Weights of a small contrastive image-text model: 9.12M parameters, 6100 steps.
Rows from block 2 of the text encoder, named by matrix and row number. Rows with one number belong to one neuron. Each number is 500 + 40 x the weight over its row's rms, rounded and kept within 0 to 999. All counts start at 0. Numbers have three digits each. After the name is the row's rms in percent of the matrix's.
# gate: MLP gate (text_encoder.blocks.2.mlp.gate.weight, 848x320), inputs 0-106
# fc1: MLP up (text_encoder.blocks.2.mlp.fc1.weight, 848x320), inputs 0-106
# fc2: MLP down (text_encoder.blocks.2.mlp.fc2.weight, 320x848, transposed), outputs 0-106
gate.43 139:445489509515519511571411511521516542502440560517473461535543527507550506532538547474510464446437561529476468477457497499522502527443519491524547432519449518515478432545488520489498498506506496495507482516502454453482572463448510505485486450482464455540401459469569488443411497534476546480465495463516567486511520505528589
fc1.43 144:463494537478538468597417490542530537509457542478498487553534515550556500552525548458516467468468541543505463443469485511534497535481484487553543425471422472499456436587475504495472504518498505502498498541518450441517588493481558493496478438540485492573433442478531517451388511539493529497484493447577544449533488491544513
fc2.43 138:533472482503511488550459564609497582549532521499518507539502481487476497416483507497550576521528509478426509438533572530518535523454476555436513490516480517471552489510529434483477486557514493465530482522457543481522467540400501480467585456490477478507487470533515563404479457534579511545514525413523494582513435474479494
gate.44 068:473506430505502447559487475533477494520436480448504518556549426435476474509460524534549446539450427552493488533507492420541430480540538409526573517480538471510499543479520472430465482522495470466486380591486446412509430542463473441523535524507498486426573480547510440497516456567524516483494520466464513493484512481489552
fc1.44 073:585497483515449531455550511539500483537462501528502480472458512524472481382436503424522479543497548440556564481425452489552497486604515529515462524490495448496473492491486587545565505553499521587532578483519442530526526439437529510505488546531567502516461406505577497484562465456464511430517526509433503481545501573466454
fc2.44 054:539476493416530558509501545562558538545528463462452500505493554539556561512446484528542516502490432504608532441458504453520552448535542501438459510522498502506485505556577496494571595465518521454471473479504493501508498482499538487530539452507506547483513506454463494522512570481534491480483509456539468516537519581455512
gate.45 117:493531515526499437477539421503520493502500446467521562457505541515464467521548432562480515482526548514534554459531500480463515511478508440569412535602520434514483534548532430508570489417584487496491517462476516496491452519479421527466584470524445517458557462416492488569492501542558597493517548423512563401376466575455487
fc1.45 127:548473492470520560544425511513467559490515569501496439506461471470565513540450534426526442517511513489456503522493500529520573491498479586446554500428453532489494502435455521498515541571417513465561492482510511503491489495499543514479487486469583479540446510583528504458521489519478420456498447537479450525631470447566488
fc2.45 143:398511487468480471493487535550549451547504449539431453493539519549516456475506514482429472542519497440467528474539449468484543515532448482472519436513465562507544512497518501493480517524489533527535563481520519472454541458527554530473542518553467472482471455517449533548481494566483461439576547564572488540495487503541549
gate.46 072:513539448470516503448563541497450552478530495455479520499532431503566440471466550511530520513462589499548466545497519492499482477414486468489591441528463480572563506510541529570551493536509514472511500511468453540451507481473540519474517520575440485471559524490502449465477441487524578544519501559405517495468530566511475
fc1.46 079:508568464472497513446546508475512533512509444502494510515509484521562442492429540541593531491477546472497467490513515538466404448483441524529617485556450467539520492473566560518558528460517534476503467534488446550476507516491567521515547495557407483497535516503518446496492482509591494497499494540448551484481499503516450
fc2.46 054:508542457510491477414512533476493515474471508425523512452513474536484508496440457540517556488514554477580482510535469493445492508446501538549494446555456449409516530527510521568536474440487503489484485499464557455574466464465469441492548451510471525482511496530532483447473521543513485473470523558446480449469441563543464
gate.47 073:400469475519482445539535543464511517475471422501533495494526475553528464466493523583472498553523519449449520526490552492519490554447542601470508575502474477512451508553503479534550497551503519496533475500514559532528496532403531498406420467511476519425495493515585555458519532530453449476455451499505539546508464491501472
fc1.47 073:558481495444524537476527499497503503526531532483511468514517479491492504545532482495544528397449488499513483507460484513469520434548476433533465413512501523487506485475482525452473520356533444467474465503498487433540494515556454520556463481525521483520540489536423472532488550414496539487562529537483467443501535555549527
fc2.47 051:482536478546468540455529456471480510489564503574517489529569542408503525467592478489521549590481516441463511576572476515464539492526505490476505481465553531447470489517428503509493506583526523473503511525482520555533443539465481521515535538471536440496532522503466534470532539542529514553482431481466530517536511498416502
gate.48 142:502532492428526467516464471570449456497513482540444561526557461510537476463466535477512424494468485537543558529525546527465549579446460523477481519524518579478546526499507528527463502541535445470528437515578465522516421557502512470444516442513526484420514471555466540513492462457561512493558474482481460473570409466436503
fc1.48 108:496480511551520551487510520477569496496574517539520492466482505437538505553492507542468578467512524487461478458466459498515458432536500431520497448414500475529519433464513515517539441468452502512470547435508541495528549527469382487550476505505445464493476457538488461507561523492395513468508541458523545458449572561518487
fc2.48 158:501472492489541457500553517512491472520508484502581441576509473559521513484474497508476560525563468442517509490511468440490478535410495453531441507481489538498524448442532545461539463443494475475506511488486507523475518405476450495551486586485427555545554504483553443526426528464420451508462502474512493509525472511596562
gate.49 120:536508445509497473456520529498558541486535512529466518454514468503593489449409542523553523515466531521510420509573504537469457495500478563535549453506512507525555526497492556553536555462474513464441473581546512482547541495464563486549601486549484504505511445525546492451518460505500486479493441511478541465548495546495482
fc1.49 117:449463534532495497529464491473438453528473537496546507537492563457450524570583482457450519528511511555458554480431511491551569550497551476530463553478522529463425505483556469387443468516481516521526524446511527471452477418545462506462433498482506459477497494503437514463512572524468532527509553494549511494517545456550535
fc2.49 115:490494550491520502606464493505458519470509532558461460557486570471464472477531530486439472553513527550422481499407493530548503492498552481559530587482545473524459424447550509471487485536460542496555574538546397482477465496560510519449495519487526459501431517535484515543538498482438461520482459528505463441544551467497461
gate.50 130:545496507473474503528571501482487498549526502477527527487537495532562549506491495467489460548480412481516465430537514457455498596490449507540496518480500531512523525529506492472485572490434528465482561446510485441470417453534556518542437497521484467420442561490448501536501493485512489519518544484522461488469554534423531
fc1.50 126:531502528489466512523560531480533532558480473494526559520511460519528564484473500516506486554486470503535462436567508524488519564534471526553503469476530550445520495529508497504500587470452489493498531413482508427515414438564574507561447525513496496479499534460450557525527485495520474535467548527504489511532508515467541
fc2.50 138:476555555518537553489563487498520554482493468477554515451517579514528499427473534512489509486448545554506474507530473465382507460588515554475466497485479491503546535504554452507450525410474487497488468459488459505495503492554527430477455534470481506480477496514532486505527497527546424467547476494471503492491552454499450
gate.51 103:504485533527481536543539389556501441619477548498553521524547530496531524470522480535496561496511447528507514515425508468451545559448464428537473524495460550423426442467515537531512472487505505510486494511531456540403445477491485496443542514425491470449496437500508536459591465550535514513459527507463518524537444520502472
fc1.51 113:464492482560496532546539448578481433660473548477509573553513552502512518472496511491489542446515455541596513510487490498460591514483436453514415512527473547395458493534481530555525502493503552556426413468482496505480489539506497542442542574419466507451484493505518496444537478528528525544470538551439498527538464466495482
fc2.51 088:568424558544475439443498494448464441460508557523530520454468529515491481484563504520509520490535457452478501497446547491473524543546505450522376403441506472465461410517478507460523564490562457453522497447510479468488537507466451580485497464534454498541493525496512497450477497480478547569565489524485521549453545469483470
gate.52 137:496485556491501495488474524500537453500507422490479481513480527512482476528523470483523533426472521519410499452476569437507478490495551495518456563497481520447547464515411521460483505506459488493493468536538529486485481472458563462536507509509443490522553549520509505446533488549522488571522519433513526467496478457542490
fc1.52 136:460467459502501555504531454497467522479493567472511501447516486476507509455510523535492447582515451445564514515531457523501531479492464507533506472507501492539457481515565478514519459475509525516513525433497497525502465503505445530396481500477556517488482462471523508528497543422487523471499445551488481521493497492454491
fc2.52 143:410552470510516482431495478494574482466553512595452480572489456554561510532478604586501482458450516503588547448495489524516511492525520569524491534485478509485505453537467434517514479478436522495570529477490436435472541483399501555492504471458450486498484568496452518586554535513526506477498456487470515531552491516488521
gate.53 083:463463448580573506497547525532492497373486529440528568526521445515476503494499458511487493399537465450480468492490490517548539558439482413565424511514557487463452529433511472518544504442526625495497564484469496510543541516467551483486440542380568504464520520478461490513529467472525529518518500503422452491504500444450556
fc1.53 081:516509457452496484476490397511476517517536489591461471498509534488547471487552478516481543569556559471506476526531480502443472458524493602508490439473487473540565503540460523543527482550471393461500432552513506480481515490504452518489561457577438484531536488494482496400471521485436440543497377530599537490519506526545477
fc2.53 088:571550539466493472509528405519542510525556495506567512507483540537560494528519485520450486473465489534566475492483495510433501472553503545550512542520533505528484503565446557521477497568537457529537524419585431463379576537541516532495522492535516484556460556507515516439513438482445490447493496500536497497461494523429460
gate.54 133:456430483447555481516530507523563534483489516502566519606530466468433527533537414447502584432500467556437450509452474492435479555458522516520451509559461523582512472470508478525538498487480514459569362534544512544526476543469508524476503476596567507515475490466522531478472525488416514558482549483518491502488544480506439
fc1.54 119:494428505437574467509540497513524545484559562522514432572527481462444537514512428466482548485479448541451408517406542496473461521527446521520447500499427471564490498493432520528509507485486508459565453552542568555510490505530485475501548493564572475523437499527498533536475541525441470522517544468559474522517538486483469
fc2.54 133:486461587517466573526509479516536495501512497560532526513492526489493493454519526487523476555523494508407498540424523513519495525520591534426455523480416482532499457522503453472492489485463467483514498597473536510468521478490433512541540479492499395457501471541575560475459483503489467576539548471481449455554546547477472
gate.55 109:496473532480496522512514530543516496530511486535469511503446548501477495477482469485540494531483461519456585462558542444521525459559514540562521481554455529512453503533502517501528461530590450550564514509511462436401551555486480561501479527561479405457531440473540484506522489470448465475538448482538463512514507477437503
fc1.55 110:490471521407536475511514621517442524494529560470513438498525492544481483551564465460537512479506537428539446530504470452513523521389473489493452480580495534496586454467474492513510461551428530450482489600494512474510500450486518494467518469525537584515519540509498545429496527500515485488491508480515469457490471439582484
fc2.55 088:515559507424494459537420542529517483510451559453477481499430507507526461444484499588573516449428507459550484508492413536556442464518419444424494479610524608520553519445492529445498544510512520474447463491474522566519547542523484409492438411523506504581484508475517509469482535479541504515481501489524503468544418493528491
gate.56 138:551492511480507432478487443550505427504562490574486506461531515513487509452464499517469585470452543455541509551501425514503522556536410441487477496467477498466539459471481526539520563485539499490492504541495519491543425527473472493550585537532556452468525524482527496484509438545494468487524520464430477494476498470543484
fc1.56 147:541458537460457411477502455553472434495541510503496498450519497508469487432446521512469549429450539483546517542490446494527532560549411436486507496473475511458554461498419524532528573510550477492504523498510529480542471534519497515526570517531531457418520530502493467460506433494514513511550515450443500483466496483558455
fc2.56 146:487451513450478501489526407456473483403479549493451446422513554553503523531448440499597517530525519543456495495413485473483529487471465490506433541451478519478474444568463522496539526475506515483553462477523556513538500495510481580520541485442481513462464480518473564530503501461518438561537537522516565556487546518469459
gate.57 071:493549457483470556551527500485434560524528447477513458527458488502556473539473541461520487491528486458533459470542583475498481547432402501456468452484497416478460484574463475561533460486509484485559559478547466569524491487513492472517543513506509522537434452496482566521502533495446403462448535443491530491497480451586471
fc1.57 070:553471481486460501423548526551558451548524513531505528488539517484504533501465419542507504536526497473493486471422478525428513445554527437466518577473494531497513522485567550402490557561497452452482481514472490506433511481530521490457509474526560546525537474473490494519460509524544561509492430563444423549516592537484526
fc2.57 072:459493496435543477514554463547537570495465543578484515474590583478494523533480475500535517438450475560457511528490476486454469438472476518462433561452432487539439529486459427505460468479508534506501468578443532498504488519419521499559452460582474437453465522552578521506491521547503499581480493588485508495587498484497539
gate.58 125:503436467516542532472539462466548597445490442447532507461566499435528526518479505468464485514495436493461528471517544538515512500472570436477513508495511504501462475511511495464548461502504446446487569578523522426491454606491528496533545524528465531514511450468468544506551442470472432513420475513537444569451513427519438
fc1.58 114:526464577511506511476488474431439551477403514502508532444590508483547526510501549510563561515482473510518564542528531555527485473494550453453468502414466504536443443499520446515538469452514485502461504514516490456487471573484495525509553545480509521391518534549413451528471498460436494526394559494520484574527544461527414
fc2.58 147:519480519487479486469536474470540505490534509537453599504531458406479487588492581466515472511498477557532490462511510548531544531513514465464520429509510428538488507432470434483540553445537468470569524466442478503480538503556481498504572516497476520505542467524489507441487433582526545518525503465498524429467553464543440
gate.59 093:578537464498554492567410550533538524535499520569602500499456445426478542489480546486486602543566500518498523500452524443461554563516511482419502515501592581463494517538490496435583458469492541497522493551463553517560561524484510496534513467529539487481506497520558527462506551503492534447501446507550522427500505548511443
fc1.59 096:491454533467414437463499446482426506510536517460470442481485473514479442560530503560570526441495474483473478507533503461499616491518485492520573500484505484530442465519505471590422492530472466521529448539504512540445461533598487460493451503545525547523539534525473524477574515435483514556488485518474581469551486532518544
fc2.59 070:490518479458536467513483495500459560451500495525558482504467489578449557513500506490483457482532518506477571525476453468451524457475453485433548546459502470483512439516510515484512472477510429531488520539448549589546580475521430466509517504516513482513586556474465585543480477498506499514522550472485429574550526500467567
gate.60 090:456566491555550456482522429547443480494480547447484523447532505484503441556493437463540581493524504456520462446501518479440496532538559515499432528442476488526537508488531546468420514500423467472551487501482454519494535522478552548518412474547483473525516505447516468451516480486468421459487502484531487474480505482433505
fc1.60 091:567492506448429529542478520490514468541526517535564395533573482535456540456460524558467443562533503510513505520451463457461502437544503553468492461513458527477496506513473508523560477494508470483522489507433527475491436471511492491482556497525497484515434566594460515538548471514521551598492500491446484440510477476505548
fc2.60 115:513528545450470523520457494516499486451519539503517409561503532551503594461494518532427425566503483541539489561472475507533487552542472500428517483486522498544426443487487483544503445492546555507513516529542502544453448500513422555478517504542496482503472591528483487488495502500415496497465559485483533487469488603509452
gate.61 104:558489494510526464504486434473519527533483463509464461577490553481514507502490553470478546506544432500452436510560466560606529540513470563562460510438586497509497548486477515516488517515526411576491484435518454494543484483463422478428475464535545546459491554510497510471511504523464488489584495569541491548439446479488433
fc1.61 107:483521515491477560552453475566477448462438565474544553460441457473487542480475497476538496488480533498505539510486506495418491453534478448415498550549428507508555497500504480487460499544459577445529513554447565461507510450535537537513518519499458499484535506524514485541519505442502503520407534512532505416563565548477549
fc2.61 127:498519532476489546539469527566482508513454541432461572480511484511435432544412472505539413541479512470501545460426520519493467464537473473497518498487386524506475526513500526433540461467447601462504458529451513534545544493565535529480484479508423480515481495546540445484488548505460561470433437523474520566493572485493577
gate.62 069:541478438491527537441478510522483404469560526424454499499492482501461525521455528516583410537490501509509493490491572385591533435466566512505498468570520557485518515473525482451434550548489496531492517470526538489504460542497449527538456533477572561419536562465432460509498528535529408491502451491422471536472493579524464
fc1.62 061:534482518454531438548506562479456541546448547513571502475471552465478468478479427478506464468496459549545565508467444582455465584483414476505508485481436507486524494464535538516534511511544542490488458455450460497514515493489556523508515478500384458479502380479604475504538505483474528442490549437503500495508540437483531
fc2.62 055:495555522445477458535538474530527477494490476462489468554492536491475495429531478503444482508463524449505534499532508544425475592555474428539561580527485485470550495461478506519496469522484579437489471563549448547479523530480445588499476538462372465518499450500532539539550479454460556579549530522522502461563517498508480
gate.63 135:530579405411504488475458579537430494500440520516546474529549498538444503407455452411528479575583495445465529447558491513470569582532480502532471493480552526615528512514477511501452438477470437508474505471469482511575434482590540541491507483501475582441529459438468491526502492485497533520422470462503455507518511501531576
fc1.63 143:484425539554508528528525444467570512525573489504468557458456474458587484581547544558470525437429518536522479519420536513490442481482533499494547511494457498459491449502518523473538542537516554520541525526574534521394579515419440449476545556520555389570468572546545573522511491510453480459550477510513543505481466487474449
fc2.63 138:558505521521566558514480469463351541474473513504529515526484516468529534530538528474493469495481523510568486459455558514431458525507530470510447512399438480528395525483490481503450506541553525468542428561460433533474531535458463526533550571512520490528528457533535506523461420535479470482481485521537567529459507578501460
gate.64 140:528486568462460401523473505451491470511547465525507388592482547435523498560497502507485484507530541551418499441471501484511414539571484442560565578541436494510517454548460527573522498424564467518457451519494447480482468512415557487423504515451521527463440432503491452568441476503489476427468435476465544513494489468519493
fc1.64 140:495475498512431439563487441483501491430556458517493425551407550459535465569471517530510522527526536492407484508529478550439446533507494508551531585528440490496512485543442538514501551399551454482470482521544428489469465584451543517448468481452449527489461466502475541564477479544529445453471489519448501559476466500547492
fc2.64 149:532426583516495526590505496517448527504468475442539531605453481556493421549567562489526508468466548453597529515491453518478530534495581522463507473581504516513439422512540504470560497502488463527446491525438503545538529487496449556498448518518530434452509577543508450518480558523553474549493543545471494456499455445564510
gate.65 069:581412489503617531506457477561507443448523544496431518483445461437540503507521418563454525548451509561480552485520546555426545552534417566555453527478547502508524471514483500529450542525504581513457447467466462498463446455456492599469513460498474452426492464440479497522508514524537477513436450507508540423479498458500536
fc1.65 065:501491550540495554532501585459460503502494523523492515506517472591559572531490494506549470571501438476494507503484516478565473496477504450551491518517529506422448460496591446489563466533586481457502438476500553514517521529484519472485524483518504575513523468528526493412488475539501563436574526487500501519550483531568472
fc2.65 085:573474519564498522495435490480488508496472497494525484485558531431456514505489500525521550574534509464437571440451448520483472478575478493530437535561522516510515533447460450509476533470422490559502528513516459523449456522503476475509472506479445518534579472392486508499438539438502498453491483523530506548487458486420455
gate.66 073:509609524500546463514525503496537577512492461498473462517485460545546543499527476531503511509479508594429416514518519503470497414514508510505488431581453540536463474490522520447504389525487517540543449512467448527415476521488613567532499470473398496559524479479526537554508493457480505530471497494431491504443509444536537
fc1.66 070:429548536523492511527428512474532465438503473486503553476462474500519522481462505535476492498430496508431506459533546566434510485448478511477513437541512467541518551561589419504438432554546490556493398500507500507512486501524569500515433473512473506519560482513489454522526467482439496528480515470433523519489521517530469
fc2.66 071:481513496466458450488494483450478500475482465432567494481475553407455446499469521464581469525460522538473547512555473484457548465512550504477494502530514499490482537492519566440537513459493447491574522495472501575559505539448527517578474528567553518436503509437404558509550495545538473482571505561489527559496548476487492
gate.67 104:498502461483464479429537494537557510570503582513544566483501566497570415472481558477443526501518550490458523432497476491448503430504506501479507526524472550449476483463547575572498550499520517480496494454499493574544432494478521485463492458490446506511581482437519425508539527483462560473529511459477546516451524537557458
fc1.67 092:491503555492533470518461492446498516476498430528485443575466476544482586541497493493542455500513446524516432530508489532507557570477546533489452453513519474519556524560426448442487500486431468513500496583463543435493515500531446520525488527450506538507446530493485541529421487498492461563509546452548493505556479517459570
fc2.67 104:517457491462555537464533476476480501522486496423441448498494484566516461401487508532527535512555536479450480489489458529486471503518482468509525512466500468530510560429559464448489452522444527498519482545450443467553508579513525480478457476510450571538515518508578501544527492514485460533494535588527432530524502545511527
gate.68 170:552487500485594540566498487560533480540447599489464448544501438486607484533557530534442471490534487438478535521507492531505407497468457434500486508484539509521476494435443521576496567472432527498518397480536597504502502571477545442506499484531550437533433466511519537501499578520470409515485450482518520474456526543457537
fc1.68 183:519508494499567531522520480522512467533445569484481445571480441503584512525567551505470447479518444484474538512500483521478420539482463452555487537490533537497480476465428540580495522478446532522500402468542612505480489566467569458520483497502528442547432463519492552498499586550471425524498469473517497449451487556476504
fc2.68 149:480501574454579480479596508441507480512485518522587542435506554554479484500520530433574464475465492453553464485487536437499571523582489481498499496514400452510436569611533453546493522546505470451457451477438506559468411558530451488515489517524459489506550534424498490526494534510563446454497488503552535530486466532453453
gate.69 145:478458561551462513484490420570473517516491533490465528525492469544447437471464445545524500535467468470506513449561477533481489528507461495545504510510514563566479461453469461535466530464470501495474454460566494417500525482476474502450457502530443474566428538563461519491528547480561549498524507447482433486521505518527479
fc1.69 129:560471509545425466394534547435482505504478481468477502563459463488522433560551540581563515515470485506498493474529553500559476563474476459490514515414543508541477541496489514493427487520453488507557508468512493476575458465489426499533476471478493408491434521503471476527487476520502403465545490464516459521530484588494450
fc2.69 114:493522523567499571446490428503437492506563510488475505502496565481497450450561444593465433530551445507440477467523547464544485515494501481483533542493451580456405561479467512496473431496519488518558536468513499458455447472398615448498525508479520476502480525514420486467560531511422489462514511461505420522528463436517509
gate.70 036:548497512519553468496509523475511479532495487463536469564601521496452521464510503425481476454545512434540530474471466518453478527558543436427522508523450581457535525448480456460466432515473476535485497515554553495493453508505458440523462543554472464530468548447492537499596568509497528468508458464534502537474491384469514
fc1.70 038:495524473491467450530529480550485447518562481477537533447492472478464521498451463489514548500525455509487484556486573513535561497602534535542511452448475493408461486457465556499433580567528561416520509544544476523510432543453510534530499521460521423480528504565517520538518536454489503426475458491452522524440518477482497
fc2.70 035:459532462553563450518535547500469479494527446545464448498476492457578491518523431530498501570463461495496545542476453524556544454495440507437567501507562468420482394513476530485537512502500478502526460462518517486537539449532465527456536553462495467473496492559537462507526501512550481462499472415474476498472510523552511
gate.71 108:506496463523544449501497495496491478460551543553530459514540550464486523450531460469468507563482447512485515475519464453500510530479518521507428547527537503530537415526541466523482568496522503509496498541457466517458475530486529519466453546551481459512536533444494472479494494497602492482460518546570530545548504565533533
fc1.71 109:446456503521542455532476487454514442490510480516501506540486544489512525513533449538504493493508488535491507506523506458487526536506501558506435540532536533482477429492509499521543510567494501533483510520486465465439478516493553506462439552557480438556564505464486434467493548477533435519450517559566547526564540556510520
fc2.71 130:540473560529490493457449503509494534477472479510492497546500474483587481558514511417503568532517472525553424484505538539496532406453531460488517452489506471514535460587545465463453470475554467455463466410461538554492426567487515577495511456527475484496461451405496418550506441501549500545569475536465544484541518500494504
gate.72 119:479469435531536498580505516468521543477427512468449525549565491506501545497504514444433452516626493473506457566559480551481512515478447496485460418433555522525434474509558412445490547493548524497509512518548602448485556594470462508499547452554487504508480513441468380462509451528498514410484505501484447505432513501559478
fc1.72 111:517524451501487522503548492469495540497415462476460561571507436542464519529507479448461531486580464494557453564581477474464534499543445497530512435447562537518411515516563396424473551505535487495521518514564580454460522559541470527494543472489513543538483497451514356514584532508520523490438471493474407525499496527540471
fc2.72 136:484527462416494533500482487539501539502512572431526487581448448493472549478481592511479504530593531523523519488533512484466472617510460499461513519577481616486505553516598578508480553546552485507542464526471497506534447517441482488454515560476509518492486463483429503506557525481516510537480484536440451451508500543510491
gate.73 072:429462510465552543522509521569449453466480584516502485619498499480484586586515451505514486475455493491500496474482467474494499516479465476522483549556546492438524443541518522498571530509511524461527513479528483574475478528469514552484521519541516507574507501524491507414567535510524466432453474436518523427441444548506505
fc1.73 071:514466428436495538449486463505480507456501558540520500533482575480472533555522541521427481556536552512472455384502506524540469486476508475499468443608542454462514476499482494510453497485552475557536558393469510512503528542480474533497521491496500520522520519504526559542535543475476446467496450477476493487438497593436515
fc2.73 064:497532424501471521503547524507468511553477523583484534521517515496494511466484487506478435483479483551497484521430501502484404507542481528535474525578510475485476430479436583483492466436547468514505450555523584599592476504429504478535519576508501557557448538515512437510481561444533496428482452484478445497525495435484555
gate.74 034:477538493514417518493522493454457491458475451525556495531552495412472496443504489531504527475519454455465597515505520520462472476486502529534538477439474513517513559454475558552465528481532499520472503498443502455510474467516505465502457501507521500533531457487501536533414497496445575474456507453525502495536568523518492
fc1.74 034:498482558497485452522575587509444502548530491451530546500498526469500503519485482516486464513514522542454559537547506451445495527468504566551557513528566534517543471550479543555405490531512421544467529521465436474604449565520537542493459576437525504462514539456544520459479542532486478517451560530483529533523540420459462
fc2.74 029:455452573538507486471489535502504518520485435524496519540459514478479413479470507538503487516461465533460542530421484515487424536425455516484492548535530555492529497496539563486421500495456481559511495474526519563493488544512488457479509505430522439422465512468480500433455516489449509568403523537443457491442533499443505
gate.75 114:582458519435522424507531477544448475545493434392548526590506501518452540523552477519493508487486424439509503482504484588466503471403494544474513481452432512574510434535431499540481513488474461425468571533472478524518568482520548534447503477468442518466519532487476526399445464499496452451475529532497522572423415514474525
fc1.75 104:638509497464514445479494486483488503479501497458598522563473541496461545500532468549544507473452432510490556498520488576488485509408481500530475520498479521540514458469486497487510475476427442364477543568511460530545543436532522484419519517492411513471528495478530458540440507454455460488495540551498495627531481508460526
fc2.75 102:508490522513495502498479476457552552530498478500523497520511434434518463455491573485521493585535525543492520469507423531502572457506504544501494548513467490467513462464488544491439558461486473523547441531556500511484530472501549417505480485493502493515500385488475564457567415513468511588515508555478512484544499477490463
gate.76 138:558471531428569514546496524483474448482483540509436534538530516462565429510525523532490540552492423454495476484445499488545447512522490498551429587499589523543446534459449483509476580509455460457502442473444517500495535502533485462500519429470493595505430457511453504508499532456437451499517494555564502498461506470494490
fc1.76 142:450513497543429446437509459518535547541534503486593447443507490500448566548512474460476404440552574518469493499544505472482562487483517474468578410542430441457508490528521517497534452478491509515508560494553453492470473491510480539532490536493508399492582546482561477502528449531524530513494534485449510456533499552535499
fc2.76 139:494479427553536538586507465548504452562549478498608504474539446543426541518435469475434514478483503482495466483548439522550456480547497463429555470513458470465497506482499573429509486446528482487473552533475467508510532448502555528529501533471483472511552544529524443506501499478500533546419576481417493508455507524590501
gate.77 084:520462506537568589541570544574553610484511436534533492528530453536488454576437491432543490554498566488531506511493496465559514513502579490476486504444499490513542454490438549587462528476496545529417541456513496511477512540492532459505450421458444431487529483429519496500523548492509548478446490443438523495541448505546566
fc1.77 074:461507564531529432498474523532507596479462548589553511515516490494503494537508475421537461509438559478542480548482519545532492511455494475495495563447489481528459471493466443522493516484517535435507537508444482430530462476492545448431516543504517519533519410559469483467533523476526504524503446470502539484519479502500455
fc2.77 084:434496494455490538465521414502429472500528447422440500491495537423502466462504536442467469457538491515511453514550562477466570484518523565532512489409478516464516518523506427493460433537459422480541537632460551449542514490475461452520468480478520478541498489595485546499479492495529550518498486505471520459543555467504457
gate.78 180:469542492485546494579417501513522529522504547486470496548545553510538520553557525450533485458456531523491475431471509515528505533440508487578536457513434492478475428591462520485494513531511497518487467533540462454522550499497533502470500450507459467538414465464559508460412494529461527528485463468569541454512488517530518
fc1.78 202:446498497472528518578400510493534549502473556490500464531528549497501501543536516456521485460473532507528454447463515501516525519473498494569530452512443499480472436581481519459498513522524497515471501517511494456551532506497527525476519433491467474557410461467526508473410493554456501502468475481575549480532523494526523
fc2.78 162:490488546518528510586507526522475539517490539491540517492488499546536517438498545505503581560466492462469471467486496517513516485469548484469527534503455448474504478511537488509535475484444465496541542471444546494514469578440486547441510469546512516496454444527482579489478503593553438555547538441577510521558517483495513
gate.79 092:518497475424510475518460535486440520507498521565402515536486489465498489521531539469511486492552485463512548462464486510485557555523499424516433500468522536526484414407505490467513531477500553529539512471501392544499472518507486455507500469490488525441524571570542487554524507492559432533441496520485517442531438517543524
fc1.79 095:507521434479517460508497554420459555438456514580505566472537417524472478555518551491429502501530541433475570460513476492498534463530512525439475477438503601488474464480542498528500491480563497498523535519491521609509468484547482571535516474469560537523507516508538507525532500506551498484521445429531564472518448456464537
fc2.79 100:550422493472548521494529508540413561510431430453524525476438576510491426502482495492535505519484510478443549498511565489453507537455487572441512549541517566457587523541504517438433475473510431486486473482583540460577512527525574505496445461516548488548455527523607446505564519548479499489508488488529523437471513402455458
gate.80 126:513470518558549512530525494570489526488495539539524472553471515515508526436469510519498512558519530473504512520556560499493539536519557525451511498521516378569502493500457486463522535445491520480534475520524548549505487446473533632518534449426549461489482549455489518469480535517463557470491503494553472465494517550585442
fc1.80 124:482526491453522517489407494465513454492514449462475495436564503467484451537499494464507493426515470469490498481442400518501475450451493508557526520457510623442532495535567523555496467551511488501458493459466469455488516568517533369455520543600486525512491444559509486479502460513529478494470484512514502549509499449423580
fc2.80 139:421436514467560606441515527464461528500557512545513522508504504463496489492451484508458606506514513383493466558462566595489448488467453528524560545489539598555501511453510548461451578462532455490479499490531497544550519421478481483463459533628484467532556461523449470500530529442411453481458499592484523498542502492458547
gate.81 077:543562463418426519512496489507491518486459485499484499520517463488528411399514486514480495548537525488481547423436452477561506621500377523497535407438491491519555467522509511485614514572468477486474513560439504482524441486433479531481504438517501524563537494550480476507396483504557490591464474591602623495470510568482489
fc1.81 076:477479523573508490495431523540470492499522497475586470490503540535437589600525554493519492449474477500477457518614575505491463378506585503462481545489485472463457548456478529477442511440516499490551481485459487513469534474521532495490501493526458523449514524448502549495585523490489514473568502429408401552525468436490464
fc2.81 099:552530512523564513525524478398494531499436507463421467516481511561531482427469495513581529523484556448489506490497493552492491506549482520508472427469457531578499524452519434557570477520489519441493462479511525489506475415472502579461534500499404503544534499524518448634455499467514491512481509505450433563511570524450517
gate.82 060:490543530503543496484474440534571447484503454505473530529558470484504531495510505455475527564486455504496535517497508521492516497507481419501511476437500516566531513481466547527506507447513451469518494631558492513465517487457565501487524551390555487480473457503522518478487537532545474492506468594453520466518461521506455
fc1.82 064:548461591544550443491475552527464569477488595495454483551470485504486554488442496495481522451571469505556476523539533476436488482491512470479574525533510539468486503483464418525582470451503506469421565499503491546574509477491556561506501454552471510505528532438414495485498510449453492447563487477436458481464489428452432
fc2.82 040:527546493581544539449530429507523506500447491489572504523495533465513420444452594492497484440513462521506403550488524456478525456517497523530541475532428493508519584509530507483571512438579483517550484456507507516519489494495479465507542483505496469489505507420512474451500515433473475527571576521529487450552508507502533
gate.83 090:535506487449433442479524445499535540585554502474556480511497507437450521541456515482466514502453476450533494509560528522484473533495449476503542530479453570462515587595512566462506554485446545564543500543393449471605547509533517465525484489494469556570503426454493474515446551531516476593468492522474550491475464489480483
fc1.83 094:413500490484510501490520519502515456492507498409498465549448532550554421461540479543518436563504563497508502460435503461458493457489477521486496512444529498522504475366438487514509500537599534518401458466619501516484452593519478556451520493508451506483479516557559476486562514533518523457514509522535469527537561552521549
fc2.83 085:450527453494497497564556445437495470553459507502457491556551480479577529503388442465467468623465557512508454481458485424492515530512473530556522532506533445547533603461479499502519481582487542494505514535534516484508465498486476512468556429466532495445522572502501498522494546519524488480609508532530436548498470509572496